config.toml
model = "encoder-decoder audio transcriber"
dataset = "short read English sentences (LibriTTS-R)"
train_examples = 26041
time_shift_ms = 100
n_mels = 80
hop_length = 160
input = "log_mel"
spec_augment = false
win_length = 400
tokenizer = "char"
vocab_size = 32
encoder_arch = "transformer"
encoder_norm = "rmsnorm"
encoder_norm_position = "pre"
encoder_activation = "gelu"
encoder_mlp_ratio = 4
encoder_head_dim = 64
encoder_fused_qkv = true
encoder_bias = "all"
encoder_qk_norm = false
encoder_parallel_block = false
encoder_inner_norm = false
encoder_moe = "top_k"
encoder_num_experts = 16
encoder_moe_every = 2
encoder_expert_mlp_ratio = 0.25
encoder_experts_per_token = 2
encoder_shared_expert = false
encoder_subsampling = 4
encoder_layers = 12
encoder_width = 128
encoder_positions = "learned"
fusion = "cross_attention"
decoder_width = 128
decoder_layers = 7
decoder_norm = "layernorm"
decoder_norm_position = "pre"
decoder_activation = "gelu"
decoder_mlp_ratio = 4
decoder_head_dim = 64
decoder_fused_qkv = false
decoder_bias = "none"
decoder_qk_norm = false
decoder_layer_scale_init = 0.1
decoder_parallel_block = false
decoder_inner_norm = false
decoder_positions = "sincos"
decoder_cross_attention_every = 1
decoder_tie_embeddings = true
residual_init = "none"
optimizer = "muon"
muon_scale = "match_rms_adamw"
learning_rate = 0.0016
momentum = 0.9
nesterov = false
orthogonalizer = "newton_schulz_5"
adamw_lr_other_params = 0.0015
max_grad_norm = 1.0
max_steps = 7600
batch_size = 512
epochs = 149.4
lr_schedule = "poly"
final_lr_fraction = 0
warmup_steps = 380
weight_decay = 0.4
adamw_weight_decay_other_params = 0.01
Rows from block 3 of the audio encoder, named by matrix and row number. Rows with one number belong to one attention dimension. Each number is 128 + 32 x the weight over its row's rms, rounded and kept within 0 to 255. All counts start at 0. Numbers have three digits each. After the name is the row's rms in percent of the matrix's.
# v: attention query, key and value (stacked) (encoder.blocks.3.attn.qkv.weight, 384x128, the v third), inputs 0-127
# proj: attention output (encoder.blocks.3.attn.proj.weight, 128x128, transposed), outputs 0-127
v.23 091:198123068100164150103137114133067117165127127082183098193084113107102116123083121114184102164102163169111175073131120065108117117158144099141178207079158175111114164105167120180094134110151151116101083152133111087130132134149137124136026140184093101098117136091157148099091140105169100149144074105164154123124156140114142091108090130125089128136070084139108128123156135175144139134091
proj.23 100:090143123151164135102132143117140134154109192154025131116173141120186147104166173134092118096069097183152161100103145127158141133076051144126118080153113099129158128146074096104143139174105141137121141078148034143127085104133131166171176075135101113160079110147125088142116109069121100063109157154077124150106135138141143192138148138125207106136138138118112145093140154158143075140135
v.24 100:136131063175149125125073197143173177082113148069060171138114102138131112146124104104150095141196144077105132134107164166085128107071128195150158138164102119149083157149155117145177107157113136148150120149090105183168165176118104111086178111110118126079127120142106120101152128184160107126047137097119145095144129156088106196193120131161109128158112184133137103170180122136140169137125
proj.24 105:152075134081121080145199084121143102183112164128152133115121101101166109107112171087140157139099146124131078122087151143125083097146128116112119202183205157093146047115121139101080095055155123122100111101179110119124135057115146146109119168119143180127131121162182160106180141099142152105139105151149100121148083150135151126107111138108059165110098103142101198063072120137099132152141
v.25 100:106129121072113150139106116107173179058171070130201119095102158119115196114138131144096135183151155155143177122066157143136178166086081117023076124130103073048119103109107104132091164117135117092097166105120124088091108136104150119110132127097111138150115124121104138189116142152126189128085103130178096127141140126129156125118138145193115137114094052134185101097139112129157116156138
proj.25 096:132085124132145174128111120055139093148098185188082117175120087137176114097144086150105097143141101111112157131148124158090138078124123144234159130103071160191139109146172125127102178059100216137155081178136147121164121117125096149131109073113183083127139148139141134138125086138111086135139130164101137133148079121110073112179128093132123103076178103122109147191134122129162152121091
v.26 101:169167176151141118114134188184168157177113154176132105106127093172125103162107147178133104120112144108206142076149136143150107156080111163142144130129124129159144118147110159102143131099143153169134117096176140138101155156072191180091154177170144123154152126185133153165137084115118155148206195180116183117208122127089108148125129146113086124139153107150134073117195179100083104133148
proj.26 095:112117129082108121096161053126153131091174128125128114103084134151157166113117118055086091191144089169111114088129134114100160096200130117067113109110116173118143173145137099162124089124101101102153090128084186082154106144154144078160120155076117147128189152132098100119143155110174099127136102103141107072061092174146129135123149127157200119079071126083143148125122135136174217145120
v.27 103:124149147103146176121142116093101130142117179149109129110083133123244125087159173097065087132165153106153129121106109061118185139120117083161109147110156140113118111135104099098138140116149135083139101122178129124121153096029130185167154115101154092063182146101151115165155120091103138065147139129114109127186100167138138156109145100066091111093184185118108110157155150118099084174141
proj.27 106:124139121129090121121146140157181099196090116071102144122146125131017140179103109113148079095124158109115081101133110109134080137109198142088110081125125105083132131128177114145144115119135131200097164114075137095114078137161127078179138185135115150164185146133080154145078181166102103148146150159180121104117115137092136124172107151120139138107108086118200112180083091119148095110181
v.28 109:079151115077117150098088153110122109191143117143124166142076180128151144167146157188083055128121169117115121111106096143147134112174149131103140191072109101141134134119140146140163101109105161167103139058075130165122151071118108136133126116139147133169147140116073121132107141135120123153147146072094179091123083139072040100115186127131138038078104135109150142157054142192141132142097
proj.28 110:176106114142078122133152178160082084110095090128121019120114113190130144138107142140158142115122109110119105131148115137157148119147113110094082071133146161136110142082116090165089215115166135149151108157152115114139094128130145147155156117113099087070128122145163110073087097109122086153111079197128073178119148121148079142158122100108155211165143164187123180131172124086189106116145
v.29 094:145099150177105082120097194068157122175131139138133104130132101149164126121124203130097180127158094137071129160151165115143141052147171125115104134127131108127188153116149062180154114135152100108123120162178152123142135173152035140160148070114149162174139157156144180111146197172124091096114107122119072119145115158114102064121201089147112123103111154146085120093088143120127172163122
proj.29 087:159154083114182129128140108099151146067156107062094121111162149127088156112152100078120098085159124049159101100103147125186110111079142119163119114113109123142108150112135166128078151147147125099146094166086132139118171156083186083130098186132111108124158107169161092083079080132168103167111137089133116148116108124129129091102106135161144103228185125127153152126105137117061043072120
v.30 102:116092088110131100142165177057158087115102144096146131114097082107158102068136089085119143141139077090085081158137110124099086128149108092109116162154147163113103097110112173098173119102130065152181156134150166101138109089129115121162115160170055120126058032093081201130145165142150132141126136094108140178134146128180147184163105178094133153099140115135079152153130084109168136128123
proj.30 101:102173143094167140104088130127117107135138150174135165146137126171112097205179123161125085039139227130121157115092201108169145181184140153133131136155141089098152123077093110173137172116160160152094164151153135171111146160108114097128186146134181151178101122115144119149117177108153139062168083076124147134112107106126145123111164131120109150163165152124156101107113128165095048116106
v.31 095:172097082097120052116157061069129167128097101069089080157128196135151123127160157145123065089177152120163103138076167120167102102147081126098154114108155097143110111185121156085116161114055111135099178157132126132149114088151152131110127181097131149179073132128104122140168170121134182113126129118133159146137108075136136107120100135078155096079152129206153111163167115101127186117097
proj.31 096:105134189131122156045130165162094067176100112175144168140098124128090120126142115089102146109170089106123187122149106106112156160122127146126202139132085156073105161104141087187129126110129089131142170088068167152118143149031105123185204134093136098128168091146109123096119136178109141152115088176075125139183092083090081131122097117123106142180101130114114099122134092149093143137122
v.32 101:155071101139193111092090155093094084118152077129123102151117101075091150122148144067093104125144093129155194135145132120116122120146149123123117130104122047139151065124156154110131107101105082165178108114092119145109152141061106127137111165123157164171119089114176083111057099088080118123147117066167143101162083130117127138101138040086161160073095094143131156142133057143128097140173
proj.32 104:117114111131106161112104135106190115071104087146164119140117161123161129170090100182094177114142135095093165083130121159079127099144109168165145066108151099140144138122106157156152157103125154107094138126154118090140074101147131183127187086202121086163139154089133190129120168121192115143128112146103022117116120128148163108176100150115158124124182172162168131135057189095070155130120
v.33 101:130136156134167092195136134100042116074115075203124155170078116147110078121119114144126117148095159174161117099107118147081100105083138106165139099090113112121168159128101179118107120137129188136130134124142121155131179115139101120145177150081136075145154058112081135069185130086145123118083133128107101117115151135075055123156184119174093106083109176067089117127180127086154126142140
proj.33 093:138115120098099187142123147087163131134117209093126107130110160128140167051152128110088108091167119102087120164179142166158123134132100143088107149151181144152123111110200105144146111122115148130065177153157113120121089070120159151151069128151124157129126171115151116190118146207160131107149120165111183128127076101157143174085120089150140213125093130152207134111142119137130165049120
v.34 095:130114175149071131166174149137104131117174122128089078127139095092152102123135138115160098055133137185135151153108093118187133137171215141121152125170129143108168176105123169151127076097165135159130087082105117098146130181137105153077136131147105090087228103146085179108096061107093134091108106165117176100175144147143146189163121168118141111110121095082120098151174119170123134146093
proj.34 096:139117127151159137183110080182157094153113136182117149132086159162146157126085151068141159164076119162185108110151136153110090149101138130123090139099111171132149110128119117084161146132138166116133109108158173153154118128218140043166119113095147077067079131108122081106116141167169127143168125111154164072095101151176107137120097131127135145080133095140220224092128120163119165116132
v.35 102:159130137064098146138167111105113094116165127102127099113120185123073149119073109133090110139152087123129085183116119199121187104045097150117099145158180174092154133149125136144168235150171095139147076169133098146097161083121084152156153134103166142151119131150106141116122119102140110169106107100122080161124142155089113171081165085097107160131096133092113141139112140146096060100204
proj.35 108:101102105068159113149107117086146089112097111115136102149165054195162109144186142143130114025103148070126086136177105088119083173151095122171084122119137075134114141131129144126110095161203144148166145115120076062111134136139068167136095161147105121171181166144175101107147146088112123082199153143161150074167101112124125066140134148104136146112155130100143128126119115112127181148112
v.36 104:082132083088126099148104088132173112190128191100107147119147127192138158140145098058128140126150107106195142184165146150157151080067080118135127142138133149124187151138146110123170063119164133145071149131143160151147147125088177146149125129149081107192168138064100195160064136170133113121177123096148150091136143109137085083155150134093104138130068137133140137146115132057084123083127
proj.36 101:172149168094165118139178174106037103091131072144201155099092176094136137151172106102098172088175133145112138098076125110158082152186123161096154159114104088178149154134179104103122164147133089135170111157090103117152104158134148108111135151166109094087128118198120113126100126069159127117127104172132132120131135152125127243139118152116109118164188171106112156174134120156159121154147
v.37 095:124139134111173159114137094172177169147170087201154065056061174135139130091144107141136091134133159108129102157197129118121132155133138095171151139138080110112131167118069118118108054097148174132148098108103156096087178122173114097125110101130141138119055164115189160132098118173178140108131097148135157151069093127114144143123118135115134107055161131131076121079149136069065108095131
proj.37 102:109152111167082163136068090116092100149141152111156142153150082102158108144114131158142149135088097167096164120106163124143137101128151101107123073132159183143085060122139158100176138127144114114129094114149121130146065141071156127145147108179154127109143122144097082111141153092130122172193162098123045114163182119135111114093080122173150076158107100135145122218123168166239147089155
v.38 106:062099154092162190115141091128148173115124137127151116153081116130134082174154112149168139126069105117087149167134187087170149126115175105096110185103117115102147125141185132087168112198076125128125118086133107144164155098139114185137137168133187096137166078116142145117187138199115179155166130158110168183130196169142102177101129108107055142145110126112094106104146111098113133160083
proj.38 101:168152162119174110123109154136105111156137111105114159161133154071107132144106077112109091138102147186129096103143159121117106145159136062126142098160167160133105157096080140158123125109140191146111187180158101153038084076106130079130151136113109213114093139118089129135149086120129079158096108105115104075123060166156086122154092157229131126137152137153148171147113134105125051098121
v.39 101:148136171139141103108110169133134198111137118153090127137123105185121078085156143095100067084195108207137146099102168132064147106090144133129136098107125104125130046151098209148136162135134168083113160089110126142109107090099109137119135167155121067140185079109102103164150112173166087114076120145098198118120105100185113138108164147137110114164132140124133147175101131052099125088106
proj.39 103:157108145112071105151140140148133140108131175151160142134095111092141161147113090054145137185134128076119148161153118118216105097153093161107141157186077132118154121090201086117093108092069155202122137098169122129204105148103114147096118087126158172104086193139134111153088111127131105168135134048142073181097112116106180140136094139140139171081107166130169115128103102132121121155097
v.40 095:118193072119149146145102114102055092084087109105108129128203173127107135161132169133144160136127114136091173144082104129154140162153143085114143100104170106146140108105132082128104126230181144143148114098173102135105129034138117132059115130123138141170129108097024126140128149159162128101098136116149117119131142111157163122167118122100116147126172117100060137153113143061171123065092
proj.40 097:140121150105104091168095163139136116167150110152099136134053126107058094070191110135120134053111117096113105125159062145163169145155097131166161136137154160078123120140154134111139139085138164173152110145194128181110161145129148140095108139088094077098092110137118078188131128070143110160126180177118176120148139083132085203166097108124161152091132149157148139112157106104036129100131
v.41 100:162129091150127123166135164146157117121112144131127087130074206106091101102172129120146170145105063135138104117063155061137151097120127105108146086106121127141105132105234100173159102112160163148124105128127218121107143096190089093156126132152109085186148123080120123101095141123055133107104074122109085148113146132091159149078118180142164118221159112111126154128109151158133149148104
proj.41 093:123183120110116134108153151122153106082106090149085159106162081138119141125054150092122149111184155160135116106117116106112088170087135123135118143196179099118155137114126174152110143110131127110127079168139038142177117153072104117107153086093163102094080103148132080197131120136169063123147083122138225176123161098200126137117098153152099156122102152150097078131135158091143099112182
v.42 097:160072101187168073169108129133160144145086165115169076065098153102150124141208147131122107121135124144164076109142138111130171107169108102142129074091094141131116137172144134125120140138130124121110086117077127114140129085079138121100139123200063114109109120146147132114103187124160155092110136097148148157113157079137140157061205139186081104095203092164081090117057092118144133138156
proj.42 100:118170168113096127143159126151117118159121071144106121133102078090100141160068124124080129112125142090104197149044136158081080136135122132124142122131146114102142140147098124143115168123094104100102129114098122154112179181057122120128121134078154164174151144118089132177146076096093063135166124099120068159149104149172206177164123107108148132166108145091131125146145128055203099097050
v.43 094:182098096160159115079103170103112126185143097129079115146127136086173152172114113110160138147122160120193086125201157116078146168126136064131119109167165149140149148114102126122180099129160046077093104120178147136105112127135158108133073109142083072110123148165118191107159087214083085070114186154106145115142133165125122171158114085115111185141149121115154110088163146136120116125156
proj.43 092:128059128093131109120133057075123154085140129142097152130140169113160150132164166148112077124044137173076117058080126141177099148083141182087124188121074149102082082132121113121130164185141148198130125131147149129126105105122178135123156139079143129127169092118167160148117167115191139175146115131141160082106164153179127137132070136152175100142084116144164116134108055161163116150130
v.44 101:137089136127105100131104187125166149164105160151130119082138121115160152117093099142168181107104173121120104135068110099153109055074108069100110153125152142126042165110161124103164121104185195159119102125113140093136107086151173107119203111149136249145126085127117158168127106120145082084077175100140122094109138104100110104129163114187148135083133103135096113161134120182128110107119
proj.44 098:114168124099213109146113067094065109122134163099172101154105123163129125132078144112177059097110164108070123129093139178147056178144132107139171138098150164124137081154126108127122156138082110132125094131150107082106147182153062092149078117093121087084100121148091089088084122122135155106148099174103185183150123148141087134193105108063113107133108163114094150078097115101115147106124
v.45 103:121126137101137128147155149122078133099120103134113122067088117186100127072167151120136135170154130138140126095143122178155121115134162135110142114152175161128058082204152029136078139173128086111189124156142080084153179144140124165075148211103074069078127155118160100189103115165161202126117119158099118081096117108142159089141097132117168158157142158131105127133116127142111170121142
proj.45 099:070087114158073139101117074091192083204162152092133105100136137129155128147131114118118158129163100114204106155151112111149183178151168102210157144119092096110189103105124163065133108142093135125118112089146109131111144146112107096209114126191131181135137112136089159133197082086136148127066135091145149113109114128127112113128073111086107084133132075140130084119157135118183096115151
v.46 108:115024122120106170143136109200115177143116117097129145137174162169136141140138173117175144125128070147157136183081077094092134103133100167156151077112107148103161100208158113109183119101134117113139100077154153111113089159130115086118151104112146080134107077136090128184089164119137143172126102165155106108121083190145115163126197116124121213094135094109085128128109161154164155116165
proj.46 105:160176164165132149151119124131152081150085131126061139195067104122106140162072098099104119114153101065124181110154147132119123127158144120131149124147161100166138152138119169171099119153133108190162129170188182099105190087169171140122133156120105115118122184168182086089154098166182151132120149103153141153157143118159172110124081196131148062151199145122162131106156061092118140114146
v.47 111:162119131100121142081156133094147074122083107166121102086109115118124148115075140116150128120127106142136127103147135114114156125171174149085172203151139125121105103153212183153108162124058132118100130224118096114171169157159051113141156101162151070102148184130103095139154065087132113177133136099131151097122143140103086169149113154185059134097167157131158094125118127121062117087104
proj.47 109:134101156165160099106144159197091119118113146053164130167173118131140166113114149153164106100109144174146134156127103107097116134123100073129104109128092132082180159064108111089134123173115111071123182074185096139208065110145106164130118162109113171094132127125203107157109140177119151125067104108154136102106149095133218107122155110118158112133060101155151163094083101132133126172118
v.48 102:152129144160078124146139132126116119061169167078120170108101130140165092104080097186113159133132130084136117176115140097183163139107142180140174112152165132115112183144158103086117147137154115126120167121124150139098122167163107129122143088169122065161079136092126127197142134099140120086169129061170186154133149160120085074187126143199081136211078151117086103092156172151086153139129
proj.48 103:097159106102139138153120114154172134219103175121137186137142122149090178085149144077205101105122100162170109126131139144090057102187106088182100102111145157096166116128156120135113134123081156084133142177122061100132129101110189096118139135081097171096139154104199149102107115128172149094107132153097170099125157093131107136108131121122124106120190096105168124102116147139166139214185
v.49 097:077125107133123183185123111119135095108098100089101113130103168078130127168163153127076123150132124159121148150108205081107126126147101122096128100138134111139154118076171138161117140141153107087090175177107074153210148120112094161101146098158134148101131109192116089176153056137094209165153124165140173099093183130084149099118119133123157179085080173078134114136118178118068138154102
proj.49 099:133101138167138141045126146107145151137132146145129173219113143131099114117122096133107143091102086094093088143116108124137179116075157055154097153092103117181095151164118177117175127107113165133183080101100061079095092108171162133115139150144130180109124144086146166095100177147118123141078114139159131075148093157120115213161109098145091161155083122150105174137105104134079087177160
v.50 091:112117117107140164107122126077113120146112142127127096088152165148160116161100141108148075076124163134120133179127070077115154089164162119134169125131108135102168195112079144120101089185133114085167131135085114099094142118099087151158115143145087064134097123121162117082147137187139120069101109161072175181154179157220132140141155091125070092144173134156157129112201111124064187122131
proj.50 085:118100086140142125124092167149113174177110087184125133110168109064092127112091128147110144172055085131139144135129122133188128160142180167097118117115119184095105107111117118150121142190135109144078169123158142165136114126130136052099189153179155147111196163104119069146138102155109131099181158118064095104157094131128088144085039156151144134131090125173153141085094108097198111131130
v.51 098:090113114162139161165138128116131212141142149125144134129120145091123119163172128162148157091119148175155132109158114184158162126124192108102140114053127145114129100071137082165135146126156142119152072141146143115082114072097104149100122086133086133041142115120141119115071145176130067121136087112165200103125162177202165230121152133166133156156128116139165149110148133098134154196112
proj.51 095:182115086123134088116069161131134089165103086192117058108139132140130120154097124142086060190093128123104141155082119089098113133130115097115095130169117138123150167175149183106126128123093178107129145131145077193140156126113091055081131096149151180178140128105076149126193056074139114135160154123120095187118134132107093135129104180085181108142138145129124170140080116141115092075158
v.52 094:102113085123094102114149127098151177089107135155098117184089124107090103124187089117166091128189134116112167105103149044080132075162106094111091160146063123060121096115125119161123163110165112130160158105130134164186140181132123102140133136121146102070155150100168159076093146175125135160151095073097157094125142044094121107104161094153114171100152098119181138098075129120123185123170
proj.52 094:149127110152125167151160112159143082104075138159149143121097148080150099164069178131108118111143165125161081178077125178151138162104121182127155147164131085172128106130115130084114139144105191091097099112097085096125123044139080181146163112165178140192165115177161121169098102125129109151092107115132061147137072142141082133165119169145170149172153144064119128166153103135145049143125
v.53 100:138115094146084148117154110134121131123125056086074109168136129153131155080158103121116107186115113133172081135177108127130221128095096088113088100090133130099094172133170112098170108144123160176088130121150098056138134133059125126086182157126119111143137133108142121122047139122118092182103116140061169131136142199188158142183127121138189172172175132124084168149128140100163134108108
proj.53 099:112112111147136052145129144090104113116144151182154126106151126161085079149147175132107173083127135114141183151059069115062118110119110191150139169161144127158115114089131151177104074125103100129178116161144137175124103131155141109178139133194123146127051121113127141108132083135179098084142095170199155086097086121130124188099133171083142090080105195160140142181154114157148129133124
v.54 091:143149098132108106189115130094108151127185077111155165122140108142131105098106068134141105192118104108123117068127180089164105192146124131144124084113119114121076063166115133171167117109137173137126140150148046064116130124072144114188154074071191161094103124214123157172133127125115085086121121141131153127104092090087139142138141095078135089164181125136175120137126116128143183096097
proj.54 096:121132139101147193104103086140140077097093138130104088169153152195120117153151134064092109087134107115164130189165115209132081064073133145113153165176118152158099065105106099101042134086114100135165134118104135119132142107174114152119095168112164140152169141101121094140141142072147133150101126061115159114130140068097132160165146133147139095123098067139076078113115159142070144117168
v.55 099:162095099162120152059132182190095144169116160110157120128147127110100124095114097165163127150168148096085124099074138146128073079156109103144084143147106114157200137101136124140168173125200162169142149168078053178130155056112143127097090136091100127065168118097151130175155116140068109113067130124155144176159103146121128168108091144128186132101108115116109145101101121172121156080158
proj.55 101:184079170137165075147133106106125145165064122145085069108122114141149099163106124086091107165101139147164097086128107128170150189104093153125126144159136150141107082161127157168102077118077156180087122156139146060117088159163095146200167109108122101131133094085128154142100110088169191076170093146106169134133157133117142085149140094100081132220132159118094126095101165120160097157140
v.56 094:063155156133143161175119134085144151075140157153096072150151093183184055119085162138105084110142068151188148090142180116110166129146092165138168102096152062099123160148114160187133112144142086181125103165154120129153116146089074192160169136168130106179138135131115160084121117117066171104130134100125115096102081142111138146173138118117171087077096079154098128116131150133174112125105
proj.56 097:173159073152141182128153136154123115114134152133095146124087173135110136108142131103138190103156143078136101108142134146121112093122171105150102126137078162130104141062118073045125146139172132067109131115040100120130095144178119099109116096043166089174093139137150117117129097068162083156096098124136092110103091100125140144065087120139098134103129204163186138110103122118081199127160
v.57 094:136126110188096104219089093102163129138151134106131194133112163152075126083180195152102103095110090157226126104102153047119187150105111156106159136115114133132150116080100141153111103153091157154128085141122105132146171134062150191129159129144157146088085106132132105108154120194115132189159144173149130146153109128116154122149097055108145119130132126133154124081129109110127065168113
proj.57 094:106099140091156146064161135164162130130150141092132115092171104121113126183083058080110132176168070119065103111146102144081141106108107125115169174132125124134088163095139132119127133064120135114122121119067117187114134108135131087093114092141161130115145152095097123122076110054115109090146119125172058112175129083091113176181132200188100195139142140170121139179108102123137179085150
v.58 101:175119137091135106105126151103101145139114092107099132092113072135092183095161139157062057110123125179161143112118119106103186173098100149141073138118068136088097188090140147094101126112136117153141114160115135118092158145084137134091154065102106070128074100155122100144147158129120140136127190115140154069082102120119157137151130099127080066181113066221091104117097145172082098103126
proj.58 103:052081110115121127149180174149150097166156160123183088157168121073150125139094156075158195130123137090117128132098127143086150083174075120115116125120103113152102059218105069145118138158119155107160106101138099144109123145128147124100139182125134102136187168106110151121126102131135118097127107124092092130138114057117144118120122110126179151008140175097138078169163111104179124127155
v.59 102:199103150098137119154172146104142207172142143056127107098144130113107117138154065164143112123119128116137153190117149115143132163168099121180048179105144183075160093096153120172131204060148128106142091106126175131086117107094081085156124119131140123157187106104078146137108061127139129188106132173160133152134156122121150160065113088133119133128147167124126127096152133082113141137192
proj.59 108:126120062140150107118074137111160131123135125119140133106098102132191182098034166083080131117116120106103141137111115144124131107119090150110093088169076070121120131158125158142168034096140146137196173169152093093180165144156160138152140162114139075186149132129164108129164212123120130092189058093109113105134097121133136079152151177175144104116163104154120148152137123169130111088119
v.60 102:065174147118106160091096071141114128084126091165101097119160138104139111123095112116163212100115094120143099138109134137147154128151182149104168170111122119176161116130122151157125122127112105070108158126145065132212081134045155148138123173139065086127131142121090106151123126128060109101074121129192173142152104079125123126115166128105120203201136070113077124098071134143143119146134
proj.60 105:120078136173154095166127139092163141154072108126149139111134151138062138149185077162162144113181134215142175130186158104147163111092147133080115103113106155133157109116131113080124089164109127144132118198146141196107056141207124117105118064051181176111111148137171156101144084093097126190106139136102162135096126120147153152159113112146127096121116143134102118100119134081094083132087
v.61 097:148085104131170132110116140193144123173123161104084093099169071128181099103162098105089139125091182108157182157108133187078119142073127108115136136148147148069124124121130126153080130167094183082056065124142196124110113096130125121146101160148115161124122115128093117171069080112178113142076126138116181165134175117134133157181166116112110093038102108142096154108161182132119101115125
proj.61 098:113156147155123112179119116086137132143189170150114192144095178136137185090117117079111112175106147133097146137086154133137151173138129143111103129129078139092139145134110124105142114074150145179208160133164088112161093116131185173112111147154098097121130159096124104108123157157129162146230158135131076113113102216110169147087188115048105121121125178097144118151094101076156155077127
v.62 105:091156115085126116158151121129123096180144148083105143078137122155142154155134145164099097166088075109163152129162109137088178115097166153174181136123164126097154085057164141161154140110114134126227115159150099168156213169127176154144216166111170078131085076129108096106150112065113173104144121110128114169132135088105128162088096150121124138098113118081162146177102102132161099119118
proj.62 090:157121195118145237079128147102145104075125130142146142122127087136096123134132136108160130083156130150101093141121148115100113132195085089086083063203093097133153147094108093146148118149093125145093129139095171147109107092160085111131084134147107063140168154091119160181136191145113120133109159128195107045080134134132102103117119117115105161154164165160138085053154142119111162120163
v.63 087:045147136116173116165152094157147155076097110075190105140072078127089124114096134078076128125159043149124120136097139108150130065092150136101155076126117146109147174127203137157114166141151149167106128060103132112086152104093130148129119110084144107128108105108146150127133135140121076106141126120100111181105075121116117107099142075158138122148140083195127086118228161135114084090113
proj.63 092:140156113074151189127114164109199149076099111136119143183145140133113086129143110130130125130148125116165177088199138131111102162143109119204134133140149067229111107198080111136083071121116128127132161179162064098137089137077102081113125138124133155150138166128066069146098112141139127134107095194113089077151146145118134138127113148167174167077134133102167165129087122144151130166143
v.64 103:166120128177161097195140085227193114144119149080171117086149150106144106075100092164060198153133108180096136141105090055126108104104124152142165143105190142138122093083102096134126102122143157119116169125156175184175102142088164123165112148092138131183155123133130120095194110138161128095125156120144127149132126143140071094150078124151101147171095171123127163145185102143136147145151
proj.64 107:111105115118076156102050096168079167094191169121139074166139169078197146135103195152126133132145099126174133130143155139096152136152176099108087145113115145183163163148157131165061163104155128138129131120071093131115128085127155150099151089166155146134113160100159170167113111058179128103152104112153119184139142137124147063158125070135162139076099140154135108092150150127185095081092
v.65 098:193128091140154127111144148134111151138068125128119180090110109177113152106166150145119128158094104127163104199126174161100130195126162119090106133128142120128150092130101123109115139137146129102163087110078109094109129114149171172080152102095094104121036176152148107109106182124136143155117057140084154140146097115089218172097106124095128124103190122156080102191067082109182144148170
proj.65 096:105085130089192146077159182139111111134154133139160118151121058114158171096145066158179128100109117136144111096112092156196073127114112122161115151129099125127123198204130108129128135176117110116058155088148145069160107193145096083077086170106147111134121098155138117158095159218138120139129163153116109100106125177098099164186116154160093159125172151120130088120160098150105122126084
v.66 103:096103148142107109125106073086096139122197164140122122107163088057124148142176132120166119137134122102185161128128119180126181144104128197109148153059186091190127145081117059176139117168106140084165133171101149132117173109088081123123130163147142099182124166138116125081148101130090141106153126115145140139113123105135154144115146115117099019192139091087147093082111169134153140101076
proj.66 098:202121090147116147155155138138135065093074058103115108149133149118132086158127137111082119101136077186092105128096165147096105090226103157135168146159102186126119109113160141133100090126074164131161164152152090132096089154143123113207135084083090114097128100116169175126124140148160143143078106129098153114162151182141143105137198137042134123113134166140124156140145082124083088124148
v.67 115:136114088160149154114146110139132111160180133092129072118133130079111200168101089141149177145089142158152113118149138117110137125127048150106097127142098118150155108075152179117144189096132088137096150088158043098180171126113169145167118177116141115101136120074152104103185137137157072155105066129110102112122163143071130216139141086068125107150137086106123124143118156145100094208127
proj.67 113:102119119164114126181095156136130127131108068140113113173117101088105065195138129145157115155137136076161064134093146085097124179160183123184128104135190189040139094210155134111146132127094095105124094129143157110142131114079096072061090146166134102150105118161158149133153127148115132141154118056145149136129087107136127119125143204176126108132109142138117107113078083144199140098149
v.68 100:137085134147143162129061076097111136132197090110125112113192146118146184143092093141136145115076140165122073134087100163115146128116091148082070158091106119094133164138068098182137092128098185141159082059088108142058075135160125099179131120146117131107097155156139085127123091203141122103136041173135129106164086120141140110120086085133129138125113141183142165150121168165138115125162
proj.68 101:141139198117145179099162124178098129105133105096080108113107093116151118137086171128107110074206077110123181132180090125192136147098179135099118089158160110123152114161171172096114109144152068143100147196095163123178182154102111132113148139144150119089127125141143112191132157129100164110118152151153130175164108178117177179150209117159052136142172099165138120095123147115121166132154
v.69 102:166100071167127135114167128108143103133154101104095127092086091093118061147110108171158140167119126116149185077116152156122113093144138082077184136106070141109160141122085136149154141154150157102152113147190144169190108146101138086161099115125141173059138105103152100129149132175182154122193088133176157122097143086086152175106143125157166142095155194114090116147112068098156211120106
proj.69 107:078161171075133113126102126103090143147145164140136078089096154100156163137179169094142159125186151159161122163129145078118080136206158126132087114122133136128129140142170101161097131140141129158110182117063141154097095141116078178160096130109102097188113121181085112089069187132138112157100145153152183151092141148144099129157102174089092077094079059144173135155088171119169089143142
v.70 095:151144142094135135106145148111143082092153085133102112112163175095163128166132125132175118127120133139107069140145150131134111111101150157109178126168186117143170103113170079140107118106113086077141112143084130208116120116170162118116150133137114165069129144101118148125112144188132188071197110165098096176235132144086104093081149176127160163166104113144077168107158154116220146106143
proj.70 101:131126169129118166130156065170085123120118141131137103091105137145132158114128103099085172092169061099106169109127045068166161081142163109107126110090130142130138153116123120081162109145169170101131135103056111040112127175086111106144151074114095134207129128135160129132174132058108114178138137115122148149044122136137136156126123124159104106107144146105128055160163136089147082190134
v.71 098:162145099166168138055167143162122087154084096168162110098088145109140111161102151156131052088147148173117099150149149133164121153190115096110187124101137079164107116104088125131116166133143172106096134143162127060103136111191164137172118184149100105129159187158076089136127153120136188139109113129096144122119128148129112092166138176198106058167136128137194116096121186077108112152112
proj.71 093:127149106061120161119081132142145111120092122125123163158085086191082117171139115143110174139105131151147126133134162108092090145139089182141097182093107129160162133153126150162106054084141164109204143196123118174180138137133153130092113193135120190161118088174134181106090112090078094100105089162146160159151134112132144156117108120151138126103149155144036139165180107188169132133165
v.72 106:119091134089158110118124175124160094170116130083159176160123144152150150108126119200055154093167150075156170136119089110184135142129154166098146137164163118116083158107133138053089082116107101144073122138063116109084102183083101139131169084034164135089130149124114098166136078129131123148116128160128143106138114165114099092085142122104163129086132127156069138172154173168130154199102
proj.72 115:092127156134132102109120077174145161121127138119149110081070136133143111107149144142120117097131088143116099134110137118101088080085100040128118112085129094148098094109125118187114145183163126143142153161147097128198172071136101140098066121200118118157145126080157167171179185141123103112176100143109098121063162097116165110112140148157119153161157155098215118091156126139150135039072